Weights of a small image classifier.
Model: 32-pixel images, arch convnext, layers 8.
Rows from block 4 of a small image classifier, named by matrix and row number. Rows with one number belong to one neuron. Each number is 128 + 24 x the weight over its row's rms, rounded and kept within 0 to 255. All counts start at 0. Numbers have three digits each. After the name is the row's rms in percent of the matrix's.
After each neuron's rows are labels from the 100 images, of 14848, where the neuron reaches its highest value: "patch colour" is the nearest of a few named colours to the mean colour under the peak. Only what is clearly more common there than usual is listed. The data: crops of objects in photos (Visual Genome).
# fc1: MLP up (model.blocks.4.mlp.fc1.weight, 576x192), inputs 64-127
# fc2: MLP down (model.blocks.4.mlp.fc2.weight, 192x576, transposed), outputs 64-127

fc1.428 104:128128125074128128146072128091128150128128109148128151164128128069138128153128128152133157128128146128122128127128161128146146128136190128128128143076140169153128128096128128128128164139129128
fc2.428 106:128128088072128139082119106210128106152148195128128128128128162128096128128128130091117128117128128128169062189166090088082128086154125128128117084128165150157128128098128145143128128128126088
patch colour: black

fc1.185 084:174088099128128128128092090128128128128128045128126128148107134182111076120181128128080128128084126084128090150144181128128128128129128058128164128177128128157115128131128128107131128084100128
fc2.185 111:128189128128108097177104045128155128128198131127128128128174179215135128128128128128128128128128128097128128128128128174090129085128137113150128128106149103152094115154120093146141128128128128
patch colour: white

fc1.372 097:128128097135128077128128079128167177128137128128128139173123128128128101133128110119128128118129128128128120128128128128110128128077130128128128181128128076087066167128128187128136118128151072
fc2.372 104:128128173147097128136128099147053128159152128095195161116128141128163117128133072128119128174128128141128128146128128128130128128128172128123128158128128172128145154128123128098158128116128128
patch colour: black

fc1.242 095:146128098128128119128128128191128128128128128128128167135128128154162128128153060128128194123092182101168128128177128128075128128128080152128128128124128128068128122128148128128104167128091142
fc2.242 101:128128153162107128143146128128128128128189128122106128128128128091128128143138091096128128130128111128083130134128096128105128128203128128128145110128123141163144077128191109082177082128128106
patch colour: white

fc1.512 095:128123111128137175128082128120187128128064116162128128099075128128128128162128128173128128128152128128128130128081052099128128128115128128128135191128128128128118128128083107128098158128128145
fc2.512 119:128132128113156125105128128128142091128096137077118128128128157128128153097128128128128113128094128111128128104128126086128178184088148128116190128128128128090158128128082128128128144107128128
patch colour: black

fc1.392 115:133128104128098097122065105085128144135128128128128163128110128128128128107159128128088092128163168128125128205124128109128128153091077060128124147184095095128143156093128141081128128171167107
fc2.392 087:142128128128143134128096084128128128212155128128128128133111073108128128084128146074128128096128132167129128186128100170179141128094128128128128128130128128128093072058161128170094128166128102
patch colour: white

fc1.527 100:128179118128135174128148132128100128168131181134128128090128144159128111128128170128129168128128136116114128128095097079157166128128128089128128128128128093113128128128103176128116079128128128
fc2.527 098:159128174128128163128089128128176128188128128128128141128128128128104070128078128128128128108128128035099128178128128173128139116128128196098095130128124173128128128128128128128128128148107128
patch colour: black

fc1.510 090:139191128171175128108147031190101175116160071128147160128128128128128128128128128118128101128128128128128090128128129128128116096125128128128136170128099128079128128126128097128128099091128129
fc2.510 109:136067137140128128134128174128128128147157143128050114111128128137128128128128150128128125128128128132128141128128128128128123104133092108128128128128188088128089128140128128128156133128121128
patch colour: white

fc1.529 104:152151128128128128185128140128119128128128128128128128174111128128128128147128128136120169156112128128105140147145128071152128141130128117128128128128102128128128128142142182128121140188101128
fc2.529 105:128117115128128128096128080128128167128171094083086151098128113128128128128169078128128179130128148128126128128122169139116139203089128159164128128071128128128136128128136170097128128128128121
patch colour: black

fc1.93 094:128145078128164128164097128128177128176160128128128160128186140128128105133128128128076128147128148091128160161103081121174118128128162128128128128147128128128086104128128151097128126085128156
fc2.93 113:167128128136082128146068128128128102128152128128128128137069109128074152128145086128128128147107128115124128139090128128094128128139128097156128175111128107114145128141128138128128156128128128
patch colour: white

fc1.107 096:176128076128128146128128128128176167128144148085128149101128128128102131105173128157115128122128092128150153126086128129128185084128128128128157148128128109128128064103128112128121128128128058
fc2.107 092:128128128128128128128128146128128128128194165149141100195128119169128128128128128090153119128128136074124128085128128206128130099190210128128128147128068128128128128128082107128124128128128143
patch colour: black

fc1.322 098:128088100128128128173128081132129128102175128158128128128128128128128128111128128146128128177128128165128125128085128130128128128153117128135107182119128128128128128120146128128144128128123130
fc2.322 107:137128135128137067131128179140128128101143128171128128128054144128128128128128128128115128109177138128128143092121128128128128143161128128117128074128128085190132128088116098128128089129128104
patch colour: black

fc1.86 097:160138128111128110128128098117152149128128128117128128154128179128136128092121128136158149128151147102128160165134074136128128128111156128128153176083128128128128155125128128092128155147080131
fc2.86 113:136092097094128096098128133210128128087128128128119128128128128122137086121128158112142097119128128099128093071150128144086128072131062128166128128137132144128112118125089140128128097131128166
patch colour: black

fc1.262 086:128162087128138101121128128128128128095153128146117160128128143128081117128104128128109154128128128128128128187064128128108072099128128143160128128095128095128128128143128128175157099128128128
fc2.262 108:149087128128117102153128128128128128132131128124141103128116128126098128128160103110128128128109128128102111128128128128143113126128128128141169105136162128138128141182128128131120128084112116
patch colour: white

fc1.19 097:180181128162198128128172128128090122128105138089128128082141128138128128147128128156178128118087176072128128128128128118143087164128088128128171128128093128125154128128128128104080095128120128
fc2.19 103:128128128160128110128128128128128096128128128176128128151128097141128127117112128128091128174128090128130128129110113128082114114128136128128143109128128128107128128128128110142128118128128116
patch colour: white

fc1.331 098:128091128128128128128104128100146140160061128128128108089128106128128086090128163117099175128128175103137128132128128128111128150128106128128114128127128112128077141107177151128128128166128128
fc2.331 105:128128128128151128169080121128066135047088121123128128150118072128128128149128128101128128078128128131126128128128128119181113128164137128128095069128155148132128128102137110128128125173111087
patch colour: white

fc1.353 085:162128095148128128114154107128088178128156128128151128075160054165128101112128128131139128128085128188128073106193109109128166128114128128161128128128128147128115128163128136094128128128118128
fc2.353 094:128182128177134128128128102128181161128125153128098128128128128188164128097100086175064133128128128092128128128128134095128113145128128097128141128128153142075128067128098144128128188128128128
patch colour: white

fc1.189 106:137128092155128093128128128128099170115128150128108128112150138128128128108128124161084154110128096078164102116176128128128128128132128101128162112150107073139128128128151140077128128118171170
fc2.189 101:128162128128127069128128130128128128100104145128132082128168148166166101112091096170128123107180128084128100128128128128106150180161128091128115128128160166128127124152152170149041128111128128
patch colour: white

fc1.183 093:095128158128081128134128096128174095128107124128116099097108082094128141157128085108103128128128128128128128128128128073099089156172128158128124128128128128128128132128128167129128169121180057
fc2.183 103:167128127132178128121104076128128118140128128067160128122080128115128188112150128150154128128128139128128142128148137128192128111144128059112128128194119128067137156172128124155151128084128113
patch colour: black

fc1.495 080:177128128128128120148128087092128159174104075140128128128128093128128128128128128097128128128059068162128128128195143087128164128122132099128128106146128128093169157158111128098128128128128128
fc2.495 094:128128125161128149128128131125128128128128198104085128128128128128132099128128128173128128128132128128128244128148128128149132128173102128128137101128128087128128111128128161128128125128134112
patch colour: white

fc1.165 085:128145128082083146128200156094168104136158151143163128128128128128193128128128128139128128055128166128128109128128128151128134064157128112128128128107094125128115182114128096069128128128150099
fc2.165 101:128149151128200128126128103128128128128128094100074173139128096141147077069111128128144178120128112128152104119128159141156128119128170128128128172128178128104128126118160128128128174128128128
patch colour: white

fc1.46 107:101093128113108081128128094128114128128094113152179166098128128128128128128166128128128128128128162128128170128107122152114150074128191128128088128128128128165164128149128162121128128096213128
fc2.46 100:128128128118128158128128128179128128128180128128149133128128147128087128128139181128128100128178128105114128128128158174176128092128128128148128114164128128128146114157128194128159128106058128
patch colour: black

fc1.341 092:194128128128128170143078128192106128128128128180128128128128128128128128076174130155128089128130128108128128183128128128128128106128101189128089109128106115128155113128128144128128128128089128
fc2.341 097:137121149128171128128088128128178128128128128122128098087146128085128185128203128132128128128173083117128128141128145128093094128128195129128128111142103128128176128128108144128128078133129128
patch colour: white