{"dataset": "crops of objects in photos (Visual Genome)", "image_size": 32, "arch": "convnext", "width": 192, "optimizer": "muon", "nesterov": false}
Rows from block 4 of a small image classifier, named by matrix and row number. Rows with one number belong to one neuron. Each number is 128 + 24 x the weight over its row's rms, rounded and kept within 0 to 255. All counts start at 0. Numbers have three digits each.
After each neuron's rows are labels from the 100 images, of 14848, where the neuron reaches its highest value: "colour at peak" is the nearest of a few named colours to the mean colour under the peak. Only what is clearly more common there than usual is listed. The data: crops of objects in photos (Visual Genome).
# fc1: MLP up (model.blocks.4.mlp.fc1.weight, 576x192), inputs 128-191
# fc2: MLP down (model.blocks.4.mlp.fc2.weight, 192x576, transposed), outputs 128-191

fc1.331:107130037128126139081128128128081089124164107128128128128189128128107143134128155128107128152146109142164111128165100107128194128144128157148125075133123154128128128128102128153128128088128150
fc2.331:158146128128070094117128128128191076083151168128121162128123153128128128102093128098128128147128140112128128083128128099128111186128127147128128128128144084128145128107149128195128128116128100
colour at peak: white

fc1.183:128128128128128131136128111100128103128111088128122128117128139104128165169128111185103141171128128128128128128128128109125169128128128104128128085128110173149128157128161118128166128128128099
fc2.183:128075127119128128201106137164089118128128162069109139128103160110128119128113109157128138128128143172128111128128109113184118128166128128083128128123094123134128166169153131110131196128146128
colour at peak: black

fc1.392:094128128158091138103093127171078134117128147159158128151128128128128098180173128109124128127128128128158078128128128128128130128128128128128153157128090146152154128128128160128128128128127128
fc2.392:070128164128128154128112128136191129128128100128128128135128177128128128128128147080128128128118124121103148106128133128128137128082128129128128128128191128128128089065128128128128128128128168
colour at peak: white

fc1.372:141128128128101196128142132129155128128128128138128102134128128128128145128128128167187141174128128094146128141128138110108128141128128128169160128156102128128066180099078128083128124128128115
fc2.372:128128057104128128128110128128128128057141135065128151154082128128128128128128128091131108128128128121094128128128098177166173150128128128128144128157128128128128128128071128140122128115135170
colour at peak: black

fc1.322:128128128168098128175176166097128155128118128118128109094123128187152128128128186169102128128128075055146128128081128161149128164060143128128128166128095078108164128128128128128141094120148149
fc2.322:182138128143151126106117072163128084128101116154142164183128151128156128104112119101130128181109128128128128128128106128122128129203166128108077128128175128146068171131128114128128125085145107
colour at peak: black

fc1.86:192114088073087128148128128104128128128128128136128128139077128128128128128128162128128071086128128128128135128166147165099128128128181108128128128186146128128143128128128128128128130103077111
fc2.86:128128187128128128128105128128089124128117128128128128128131090144128128159186128168128140145128150128128128119143064128128128128142128182128171128128155128158155128108110106121128152130128088
colour at peak: black

fc1.512:064160128164128128128091167128128154144128128077144100125128128174128128128128128128128176171128114077128098083152118128158128108128128094105113142083128166128128128124128100128091133128128128
fc2.512:128131128128114128168128078178128142179125122126128098174128142093147128083142114140128146199169133149128184128156127111128119128128128128128117128170042112128128128128106128128147163128147138
colour at peak: black

fc1.353:128102091111157128128107128128124120128136128143128193093125128128175161074182128128128171128128094128128128163168100128090128128128128128145104128185128140128128128092128128128131135128126112
fc2.353:121128069128128148115128128166095170128128128128128128192153128114128190133128128141128128128128139128161128151128062161164034128117141128128128128074128101133128128117128128128128128128128117
colour at peak: white

fc1.107:101128109128128121128156087172128203106095128146128128136128128141128128128128151128121136149077095124128128128158128128169128144128128058128128086128141128128128097128117147156138128094142128
fc2.107:085166135128128066128161128163128128149128128099128136037127099128128132103118124128128128129128128128097128097128128128128128128128158093164093128128128133128150129128157128128133093128128128
colour at peak: black

fc1.529:092128108128100091128128046128196128161144128128128101166128067128128128128171163128128128128128128128095102108134139128128087128142150128089110114128114075084129121111163128128164128128161128
fc2.529:098157128107112097128128147128086193128128141128107143128167158128128121102138199128149128139128128128105128128119171139096128128128128128128128138128128137165128128074147175159118110128096128
colour at peak: black

fc1.185:128128081128128128128128155128074128128128101128161128128128157128128113128144128128128104128128128112118128154160128128217064128128128128142128107128128085147128128128128128154128151177192128
fc2.185:128128189128148128107130084089113128195159149128127136128128128114107149128149196100081104125124151128128152128159122110128158128128127039128128128128128128128128136102108128146128128128128070
colour at peak: white

fc1.165:128128158128159128128128144106121128138128128151139165125164128128142152146128165121114128134089128108186128156128128096164128105138146207128128128128104087128128128128174140191128118128076084
fc2.165:096110077172128128139186182119145132165128128128068128104105131128133128128128128105078128128128128098171128059128176156123153128129132107123122128100078128136128137122128128148089128128160118
colour at peak: white

fc1.93:128106093128118213141127128153190082128120107116168128146128115128123169171154128128125128128123128128128146128116119128160188128128130117128150115142128157128128162137128128128128128171128128
fc2.93:128084109128078128085056054066128128128159098179128177102128146070065149115128150128128120173128156128179195128128137128129096128128128128138128128128141145128128128128153128166095149128128128
colour at peak: white

fc1.19:112128096128092128111111159102128181177128156128128139102180128128122135124097167120124128128095127171128098183093128128128128128128163128088100093193104128128128094128128128145108128128112107
fc2.19:128128139128091090184132020152135128128128128128104062128144128069128126125128128128071128131128083128128128128096093128163172068089170185117109128128087128113161128116128144128179128108179128
colour at peak: white

fc1.495:128128128160133128156128128128128128128128167206068062175128103105128128128128095128128145119095128132128128173128128128128118077128128137128083116128169128128128128125128099144155114128128128
fc2.495:128128148111109163132128128128114074128120109128128128115128128128108127144111142128128128089182128148163129108128110128128087128157164128128185074128120162128096128162128086128158128176195024
colour at peak: white

fc1.262:149073128128100128097098191128164128139087116091157128128128128128128128128128106099094067141128124128146102152128128075100128152107128128111149150149124128128128128128128128137128103128160128
fc2.262:166153135128105103155147097098128128128128102119072065133015113128100128133128128128117076159104143104128088128094121110128128128085108128128086057128128096118128110128128128128140067128138156
colour at peak: white

fc1.428:128066128166129128128103109114128128190179128161120128101128109111128119142149128132128083136128108128128128128160169128128128065157128093128128065097100101128157144070099134072173128094128128
fc2.428:089147128139106135128128122128128154093128149157080128128179134128128105089128128160116142128128128128099128149151100128125149166128128111128128134128113160128128128128116175128150128128128128
colour at peak: black

fc1.189:089128092128127128128106143128136128128128146146160146117128123128123128176089131128128067158091128128128128128173125151098061141187128078109177086128112128148134109131145072128110124125128128
fc2.189:151128186172128128128128128128128128156128109149107100196184144134094155117128128128128128104128145128134128128105085128161128160131145128138101148128126111128128128128177142140067128128121166
colour at peak: white

fc1.510:150162091072109113085128112128128144128096128110128143128128128128128128101135158090158128128139128146128151128128111128128128128128153072088132151128105128128104128128107128103138123128128128
fc2.510:128122187128096065090128128144128133128128128153067141128128078105128128164129128139112128152128133137078121128128085128139128128128197161061172128138137082141128123174100193128100105128124152
colour at peak: white

fc1.527:091128087128084128123128128162128088128178125097128103128167128128128107135128128115128132125138128158136128128108189128124128128191106109213204143128097128136124166098128101128095128096109077
fc2.527:128131128128161113128128130098128086128074128128128128167128128128166128128141153202110128128157030121143128147128128155145128128182097158128115134128128128125113164172128128128170128163093118
colour at peak: black

fc1.341:123095100128051160159116128129078108112156128128128128135059063128128128128141168111107104114128128115137128128152192128128167128137128128126159128128128128105061128128128081128128164137128147
fc2.341:128088120128180128128128128128128128128128128128152128128128126128128092128149128128086128128128128128128128123128128109128128128128128096107128163117128128112153151072142128167178128127128071
colour at peak: white

fc1.242:128128105128144128128128117106081103157128128128086128152117155128128128128128128128128128072123162152128128137134104193128057128104105136127128128162109128122128113088128130153128128128122103
fc2.242:061128128128035086167128111128128153144130128128128128139082112119128128128187128128128128128128128128085128128128128159128128099128119128114128128128128128128128128138095124104128187110128113
colour at peak: white

fc1.46:128171173100128128128171128128128128128128128095128076147128125128099128128128128128128128128171116128128061143128128170102137128100128128128082128128128128128102140128090120155128128089142128
fc2.46:158128128138128094155126128128128107128128128128172100163165085132211177128128125128073128128177128128128128184079080140128165146128128114138128128147128128128128128127077122128114128149093128
colour at peak: black