A small image classifier, trained from scratch.
Data: 61751 training examples, 149.7 epochs.
Rows from block 2 of a small image classifier, named by matrix and row number. Rows with one number belong to one neuron. Each number is 128 + 32 x the weight over its row's rms, rounded and kept within 0 to 255. All counts start at 0. Numbers have three digits each. After the name is the row's rms in percent of the matrix's.
After each neuron's rows are labels from the 100 images, of 14848, where the neuron reaches its highest value: "peak at" is the part of the image that holds the peak. Only what is clearly more common there than usual is listed. The data: crops of objects in photos (Visual Genome).
# fc1: MLP up (model.blocks.2.mlp.fc1.weight, 576x192), inputs 96-191
# fc2: MLP down (model.blocks.2.mlp.fc2.weight, 192x576, transposed), outputs 96-191

fc1.408 091:128128128193171128128128128128154128173180116128091065128128122186126128068116128137128157176109159087130147128067128128149096019128110128133128117128128054104128111071128128219166185144128128172128111128190084126128128128128128128128128128147090128128098216110110098128155182128179128126
fc2.408 092:128128146128128128205128210128149128128096128128128126128160128156176128128152128255128127128162128090128128128074128128086120128128128128128128128098190066171128126119096128128128128178128087128128128128135128179128128128128128185155128099128128126128128092128128128097048128128144142159
peak at: top left

fc1.420 103:065128101128128169128128061128128128131073128128094097095128128128128098078128196128152135128127116128128128128188128091128130128097128098128040128128047158128128172142153128128074128191154150120128122128044128128128128128104155128106162128128128128128128128128128099128125119090128128128
fc2.420 094:128119114146128165127128128085128128128128128128128128128128128128128128024128137128112128078089128130088130174075128128128128128128108128128111183128226138128128164211074100128128175128101091093128208128156077148128128129128128128128112128141125183128197194079128128128128184128128128128
peak at: bottom centre

fc1.452 106:127128053000128128086113075097110168151126128145128106128128128128128128123109087067128128176128128091128128056128165128128168094166128128164135128045132128026098128128128128128125128128128128104099162128062060122191128156128128075128128128128128128128128128128128106128128128180087128225
fc2.452 082:095128184128128168125128139111128080255128128128128128090128128150128176128125084128116128128128080158128098128128136128128128128085128071098128136128128128139128128128112128128128146128199152128128110097128128128150189128119197128128167120076128128081127128018121128128076128062128128128
peak at: bottom left

fc1.79 102:120128128128121182160119087128128160128128117128128128128136128098128163054137109177128128131128128128073128045106112129198176128128128195099106128161174156128128128147128152131128162128128128117128160149162109128060147128070128128144148128200069128128186116078128098128128168128146128128
fc2.79 106:128207204128076075128128174128128113062148252128194174128128128067166108079128128091128128141081113069075144128128165151064228128128115175066149128125151155128096128128081128128128128126128128126111128128128120128128128160129116152137128115128175092128128128093128067128128128187128101128
peak at: bottom right

fc1.345 092:159128128128128128128079121151153128093112106113128128128128066134128128083114102128128060128075128128128078128098086128190186128128102112179128170156138128128112159128177209128120167128218175169128148128076135128128067128128137117128128189128128180069128128160182128200119128081128103188
fc2.345 106:071128059128064128128128128128128128078128128115161103127174140128128163128128070082109128102101128128168064136128207128128128128128128175089130128128128138117128134213128128120128128128255128102128177128128128098128128170191149128090128128092128115128169128126128128128128192128108128128
peak at: bottom left

fc1.477 088:128158072128204128146128128155051097128128074128128125128128128128128164125128128128128128128128191199108170128168118128128128128039178188214086128128128070128128092128128128201176128128188194128128128091073060151128128128128085051138090128089070128076120105128128128128154128017128218144
fc2.477 101:128146128124128128128128128083128149166154128128040128165128094079128197128115134128128128128128128087128153255128079128128128085188185128128171144091193128132083163143128148128165128128203128139128163128128123121128057128128128128073103185128155128128184128128145220063128126128089128039
peak at: centre

fc1.568 096:130106171128128104128120179182128128128099128128128079128128060150128098110075128050180147043046128126185128128128154109128171109128128094166116128128000128172140128118128128087128104128143128156128111128050099128128128128128208128128128128128103100188128164125086128128128128160128128100
fc2.568 093:128096128162113052128084128128128128128203083128128023128128117127128128128128128128213167135071128128148128128128147093092072194098128135107128140128128149166136128110128128025129230128128062128117128128156128128128118128128164094136093128167086121232079114128128164128128115146131128198
peak at: middle right

fc1.355 108:128128128109168128128128082128139201127128082128048181128098000167128128145128129128111128128178128128153128078128183061128128128128128128128069145117185199163153092154128128128128047113128156076128089128128086072128128099128128161106128137128128131194127048128128128128161093159128128128
fc2.355 101:128128128128048072062138118159115089158138128128162128169174196128128088103186128077128076128128128171187128128048128116128124096128107128128128128128157130128128128128128090157128128153166128128062189182128124128213128095058128128098128128173077149128196140138128144100128082051155128140
peak at: middle right

fc1.571 093:128186085198128182128128139128128067067196203179128128128128140045191128128128175078128077128152128206128128042128128128128128066215128128128128128093154128128130129128128110128128128128128128128080128082110111114106061105066128128128145128128049128128128153136128074130202128172098142128
fc2.571 092:128183120128067128128128143104128128093128128117128128128128128128106128128128128128128192093128047128128085128128156128137187128128062151100182153128174128106128218128128128096105090128128128128078163072128128127105128128128174128078084128128097071128128128128128076128121146113035128128
peak at: bottom centre

fc1.274 111:130166160100128128170113087179128128121122143128128128114042128202128128128128158064104110128128128128128128128128128044128096128128166128109099128048128128125128082172128128173128128128141158128128128141128171128006128128112164128128145128143128128128128128128128165209095128057158093193
fc2.274 099:128128146083126128128224128182075128128128128178077197128093149196079163128139091128097051128126140128128128128129130128128128128178128128054169172096109128117092128128076093140140128128118128128128087155128076128128113032128158102128128128128074128128128128128098128128128090160084128051
peak at: bottom right

fc1.207 092:200128098104128143113128095201101205051091128128040118128131128131184128128128112128178114128128128077155128179128128077128128170128128079116128128128128128128147180189128059211128128184128128128157179103152145128128232120054146103128128082128128128128048073199078132119162128128177128177
fc2.207 112:052152028128093128129128204128201128128098079128082107128069073159050128128120128190185167151076128128149128066128122128128069128153128050084128128095128131128169173166128128128053224128078124128128107128128033141128128128128128108077128122158128103146128128128128115091197118176128143090
peak at: bottom centre

fc1.412 121:128174128180067128200139162128100185128126150160025147082105128128125128113128128196066128081123193143088128128152128099128128128185128128128128128128128128128148059128128096128128076128169191105089142128128128103110109174128086154071128183164161128128126128128128128128126061128088128181
fc2.412 097:128128164128188128128128128128101202152128128180128066128128128128128187128147146128128106044081128159078128111068121172140159128128132093170135214137131058154128128078177117049128138088029128128080113128095129128128128128128139221128128128128152128128181128127128128073128128161181150128
peak at: bottom centre

fc1.158 092:204128128080128082057128141059021128059128128177093156104184128128128128061128128128148123204140150116084102099129189128128128165143071128128060079081154112128202121128128128128194096152091123091128081128128126128128128128128101128128073128128143174162128126128160128125171207153128128128
fc2.158 101:128159115128154137128135122128205128128128132128128113108147128086067194075167128128128128128135152107128067185128128136128128128129167162195128056100128128145128128128128128056128128128180128128128191098128128137140169128128174128128128128085128128038128160128128046128191128081197162128
peak at: top left

fc1.390 090:128131128130128095080088128128128128128197171128188128061070088106128160104128070207128069128110130081128132128166141128094128155128128087128125080203128172128172128102128128128128137192124069128188128128124128123148128137128043105128044128160128185128128128137090151128128128128128128128
fc2.390 097:126128128128128089113128129128112128158128128128053128255112175127061051128197128128128157088128163128128128085087149128128170102128128083128128128031128141159143140128122128096128095128128089128128128128189190128128128152131128128103128128032128128023162122128128128128128152128154225128
peak at: top left

fc1.470 101:170128128128181128116128128085142164128107165128126100128141128185128200057152069128110067134128105128128128110113086177217041128128128128077085130128128094128128128128128106157128115090170183184099173129176128128128128128128076128128128130128128084128055142128048092159128128128135128135
fc2.470 105:128128065084142128128128046128128031128128128128128156128129156151055057128128128128128161128092144128128110158101128128128178128065104146128128054177128128128036128183184128184011128151128173099147124128106063032128128128128128128128095133092128070116138127180141144128140117128128128114
peak at: top left

fc1.256 096:128155128119134128128115128190128128075167085204187154072128128128128128128128179138028075107128128162128128128208078177145099138233169128156175134128128133127178128128128128173089128128181128128107173194070128097128183128128128128101080128150101128128163128144171128151128054120068165128
fc2.256 117:160128103080118065103128149128152128089116169094128128128173128152185177125128128128128144128086136121149128128166124128128128137136128192128126147103164167128128128128128180095128193099077128128102173126183128128097174162091075074126128189128128128179128128143153156091160167122082128064
peak at: top left

fc1.200 103:128128128122128128128128128194128168159201157128128148142088025128069115128146128128128154128089128135125106128128182132128174128128179207122105085128097128128128097186206175128109187115128128128128128156110142095056128128128081160110071128184199128128094095109128180128128178110083128160
fc2.200 102:128152128113078128174128128203076066155128128123165128111140128128128118128128183128104180101128164140128128128067128128185128128084100128128195128151128180164154128184160070128102128165146162092160128128106147115095128181128128128128084149128084128128090128057128128186163137128143128085
peak at: middle right

fc1.433 083:128128156139132128128128121128128140179128169128128109128154128128128107128128128165059091128133126200128128128128128056063128128055128128102061101128097076139128128154167114128128128200128069098161147071163124128128187188091128128128136128171128039128128128128190128128217127128128119128
fc2.433 101:068120128091070128128128128119196128128101128128174128180059128067128128047199128128143128128128173166128116128128128172106128128160128051075128182128215128128110128128128128103080128128176062162092158128073128123128136168156128128128157136049098128128106128128128099128167236128128128106
peak at: bottom centre; bottom right

fc1.322 100:128169128079165128204128128128072131128060189128128133128128166128162128128128227107173128216128128182128067087104133030103128055128128035128128128128128142128163128128128174128128126128128096128128128128167191128135128128115160128103130128170128128090128128053128204134128094164053049128
fc2.322 089:128105166185128128128128069128128081128128169126149156128128143255128186128128096128115060068128154075181106128154181128175190074128128128128128128128128048175139106128086128128095216128128120128076142177135128088128174162128128145154128165168102101128104178128128128128086071128128128218
peak at: bottom left

fc1.503 098:128128242159128128128167096128128211088151128065141128104072128128128128128128102155128128128128128128146128128180128086062128183112128128128181128021181128178161128128222180161128128109128072157087128128128128128037128128128128128128163089095128054128128128128226128078128169128128128128
fc2.503 099:135128128178128186120123128175079035122128162128034164128165151097094128128128148128128128128099102128160128128099161071128128128128128128085132128148116112128128128128128128099128128128090165128172128128123208128128169088128128162060128049044128128056125178040128128069128128128218170128
peak at: middle right

fc1.456 113:128080180109141128167128100128128128128115099084088128128128075128048164128128128109116128128158105185194128171128177115170128165128128181128148150128097160041130153128128128063097123128128161151128128121128128120128128128111112128128128107182128128133126045150128140128069199154128128128
fc2.456 094:128116123133128078156122128128128007128128223151086087141113143128128040128128054128128128128135110076152108097128128140173117128132128158128091128128128133128133128128128128128128128128128144096128128153101189128147130128245128136178199180128128128107048128128128128128128223128128103128
peak at: bottom left

fc1.112 090:128128128059030086057109192155128112193128128128186128079128128128106124128066128128065158201079082138128153195128154148128128034128128128128128109161126028128095128062128128128114128146128088101128161128128128128114161188128160192128224128128128128128154085128139128091088185041128128128
fc2.112 094:128053155128073128128128128128136128128048128128128128141098140128173128128128128150128128128128128128184087035093177128128132147141124173077128128102110075128128071083146128063128128128128128107157128184128128146128128090128084128136150184128128048115128128128128128215062128126128128213
peak at: centre

fc1.194 096:083128143128128128128144204178128128128128128159108128160027163099128200128180119164094085166076128072128128128041208216166175128128087166103128128128128128128120062198128128053091117128128183128145136145128146128128108170128089185102128081072128128128081128130128062091128128128086151110
fc2.194 111:116160128058128090128128100128153128128110128128130128128128128117128128128147128128061078078023108139128095128128128128128111092128138128117128049128128128128128128219136180154128119135207128029166114128128133128173128158128128098128128113128152163110123165084104113128172082128106128088
peak at: middle right; bottom right

fc1.221 099:128128183128156176165128134128129172128215086128140128101128128128099128112128128128130128128130128093076155128126173167128128128128128128128193128100126128157083094122128153184096128128128128208128128126074126115128128206150127128090103128080128128128086125128128128128128064151128175128
fc2.221 098:128155204103136128128128128184100128071144128084034175128128079128128128085128128128084128155125164128077128089128180128077128128128133128110128137197128114128128128167174096128128128128128128128128128114172128128138128066128128098108128165128128128128128198128128128128114091159128128128
peak at: top left

fc1.15 105:203240140122204128128124128090128128128121152128128128115167128128128128085128177142127209113074138114128103079121128086119128209128089177128130077128153170128128128162128196128128128128128128128128128169128087128146056128052128128128104128162165128128169128128128069162128055096128087128
fc2.15 111:129103183128128128195128128128128128128191095180128153155128128175128128165167128193128132175164128064112128128167102088128128170140107118128052167148135128188126128069100128072067128128128083128082183128087161126105128173170080128115131166213128128128128174128167108105128128128122128128
peak at: bottom left; middle left

fc1.346 102:128057076128128138095128143128131128149128128128128128128052128128123151128137093108128203128128128161128111128128128128128128065142128198196128128086128180128082128128128145077128140128128164128128128118132154058053178128128128105116128104133178089114128128151101148128104167128148128128
fc2.346 096:128128083135128166128128128128128128165128128120128214131128128158181128128128145060128128128128128148128128086128128128128154128128128128128174128255094082189105135128082128128128114128128128128128128208128128113085035128123094128128140128111074128162173161072136128184128128128128128128
peak at: middle right

fc1.310 106:083128090128128128128128128157128241128167128088128098128097128128080128128076047128128128128105096128066128128128128120074092125013128086093128128128128128153041128190197128128128136127086199128128128128128128091128128183128128128183182130128128162128175168128128053130128158128169192094
fc2.310 110:179123098062128182154128128128128128175128128185128189128128113173128128134086100128128078169128088119156128128209128077077128113162128124052149128128128175128128128151062075184128128157128128128128162202131096128128161128128102128172128128128102128128095128128182118189128177128091128128
peak at: bottom centre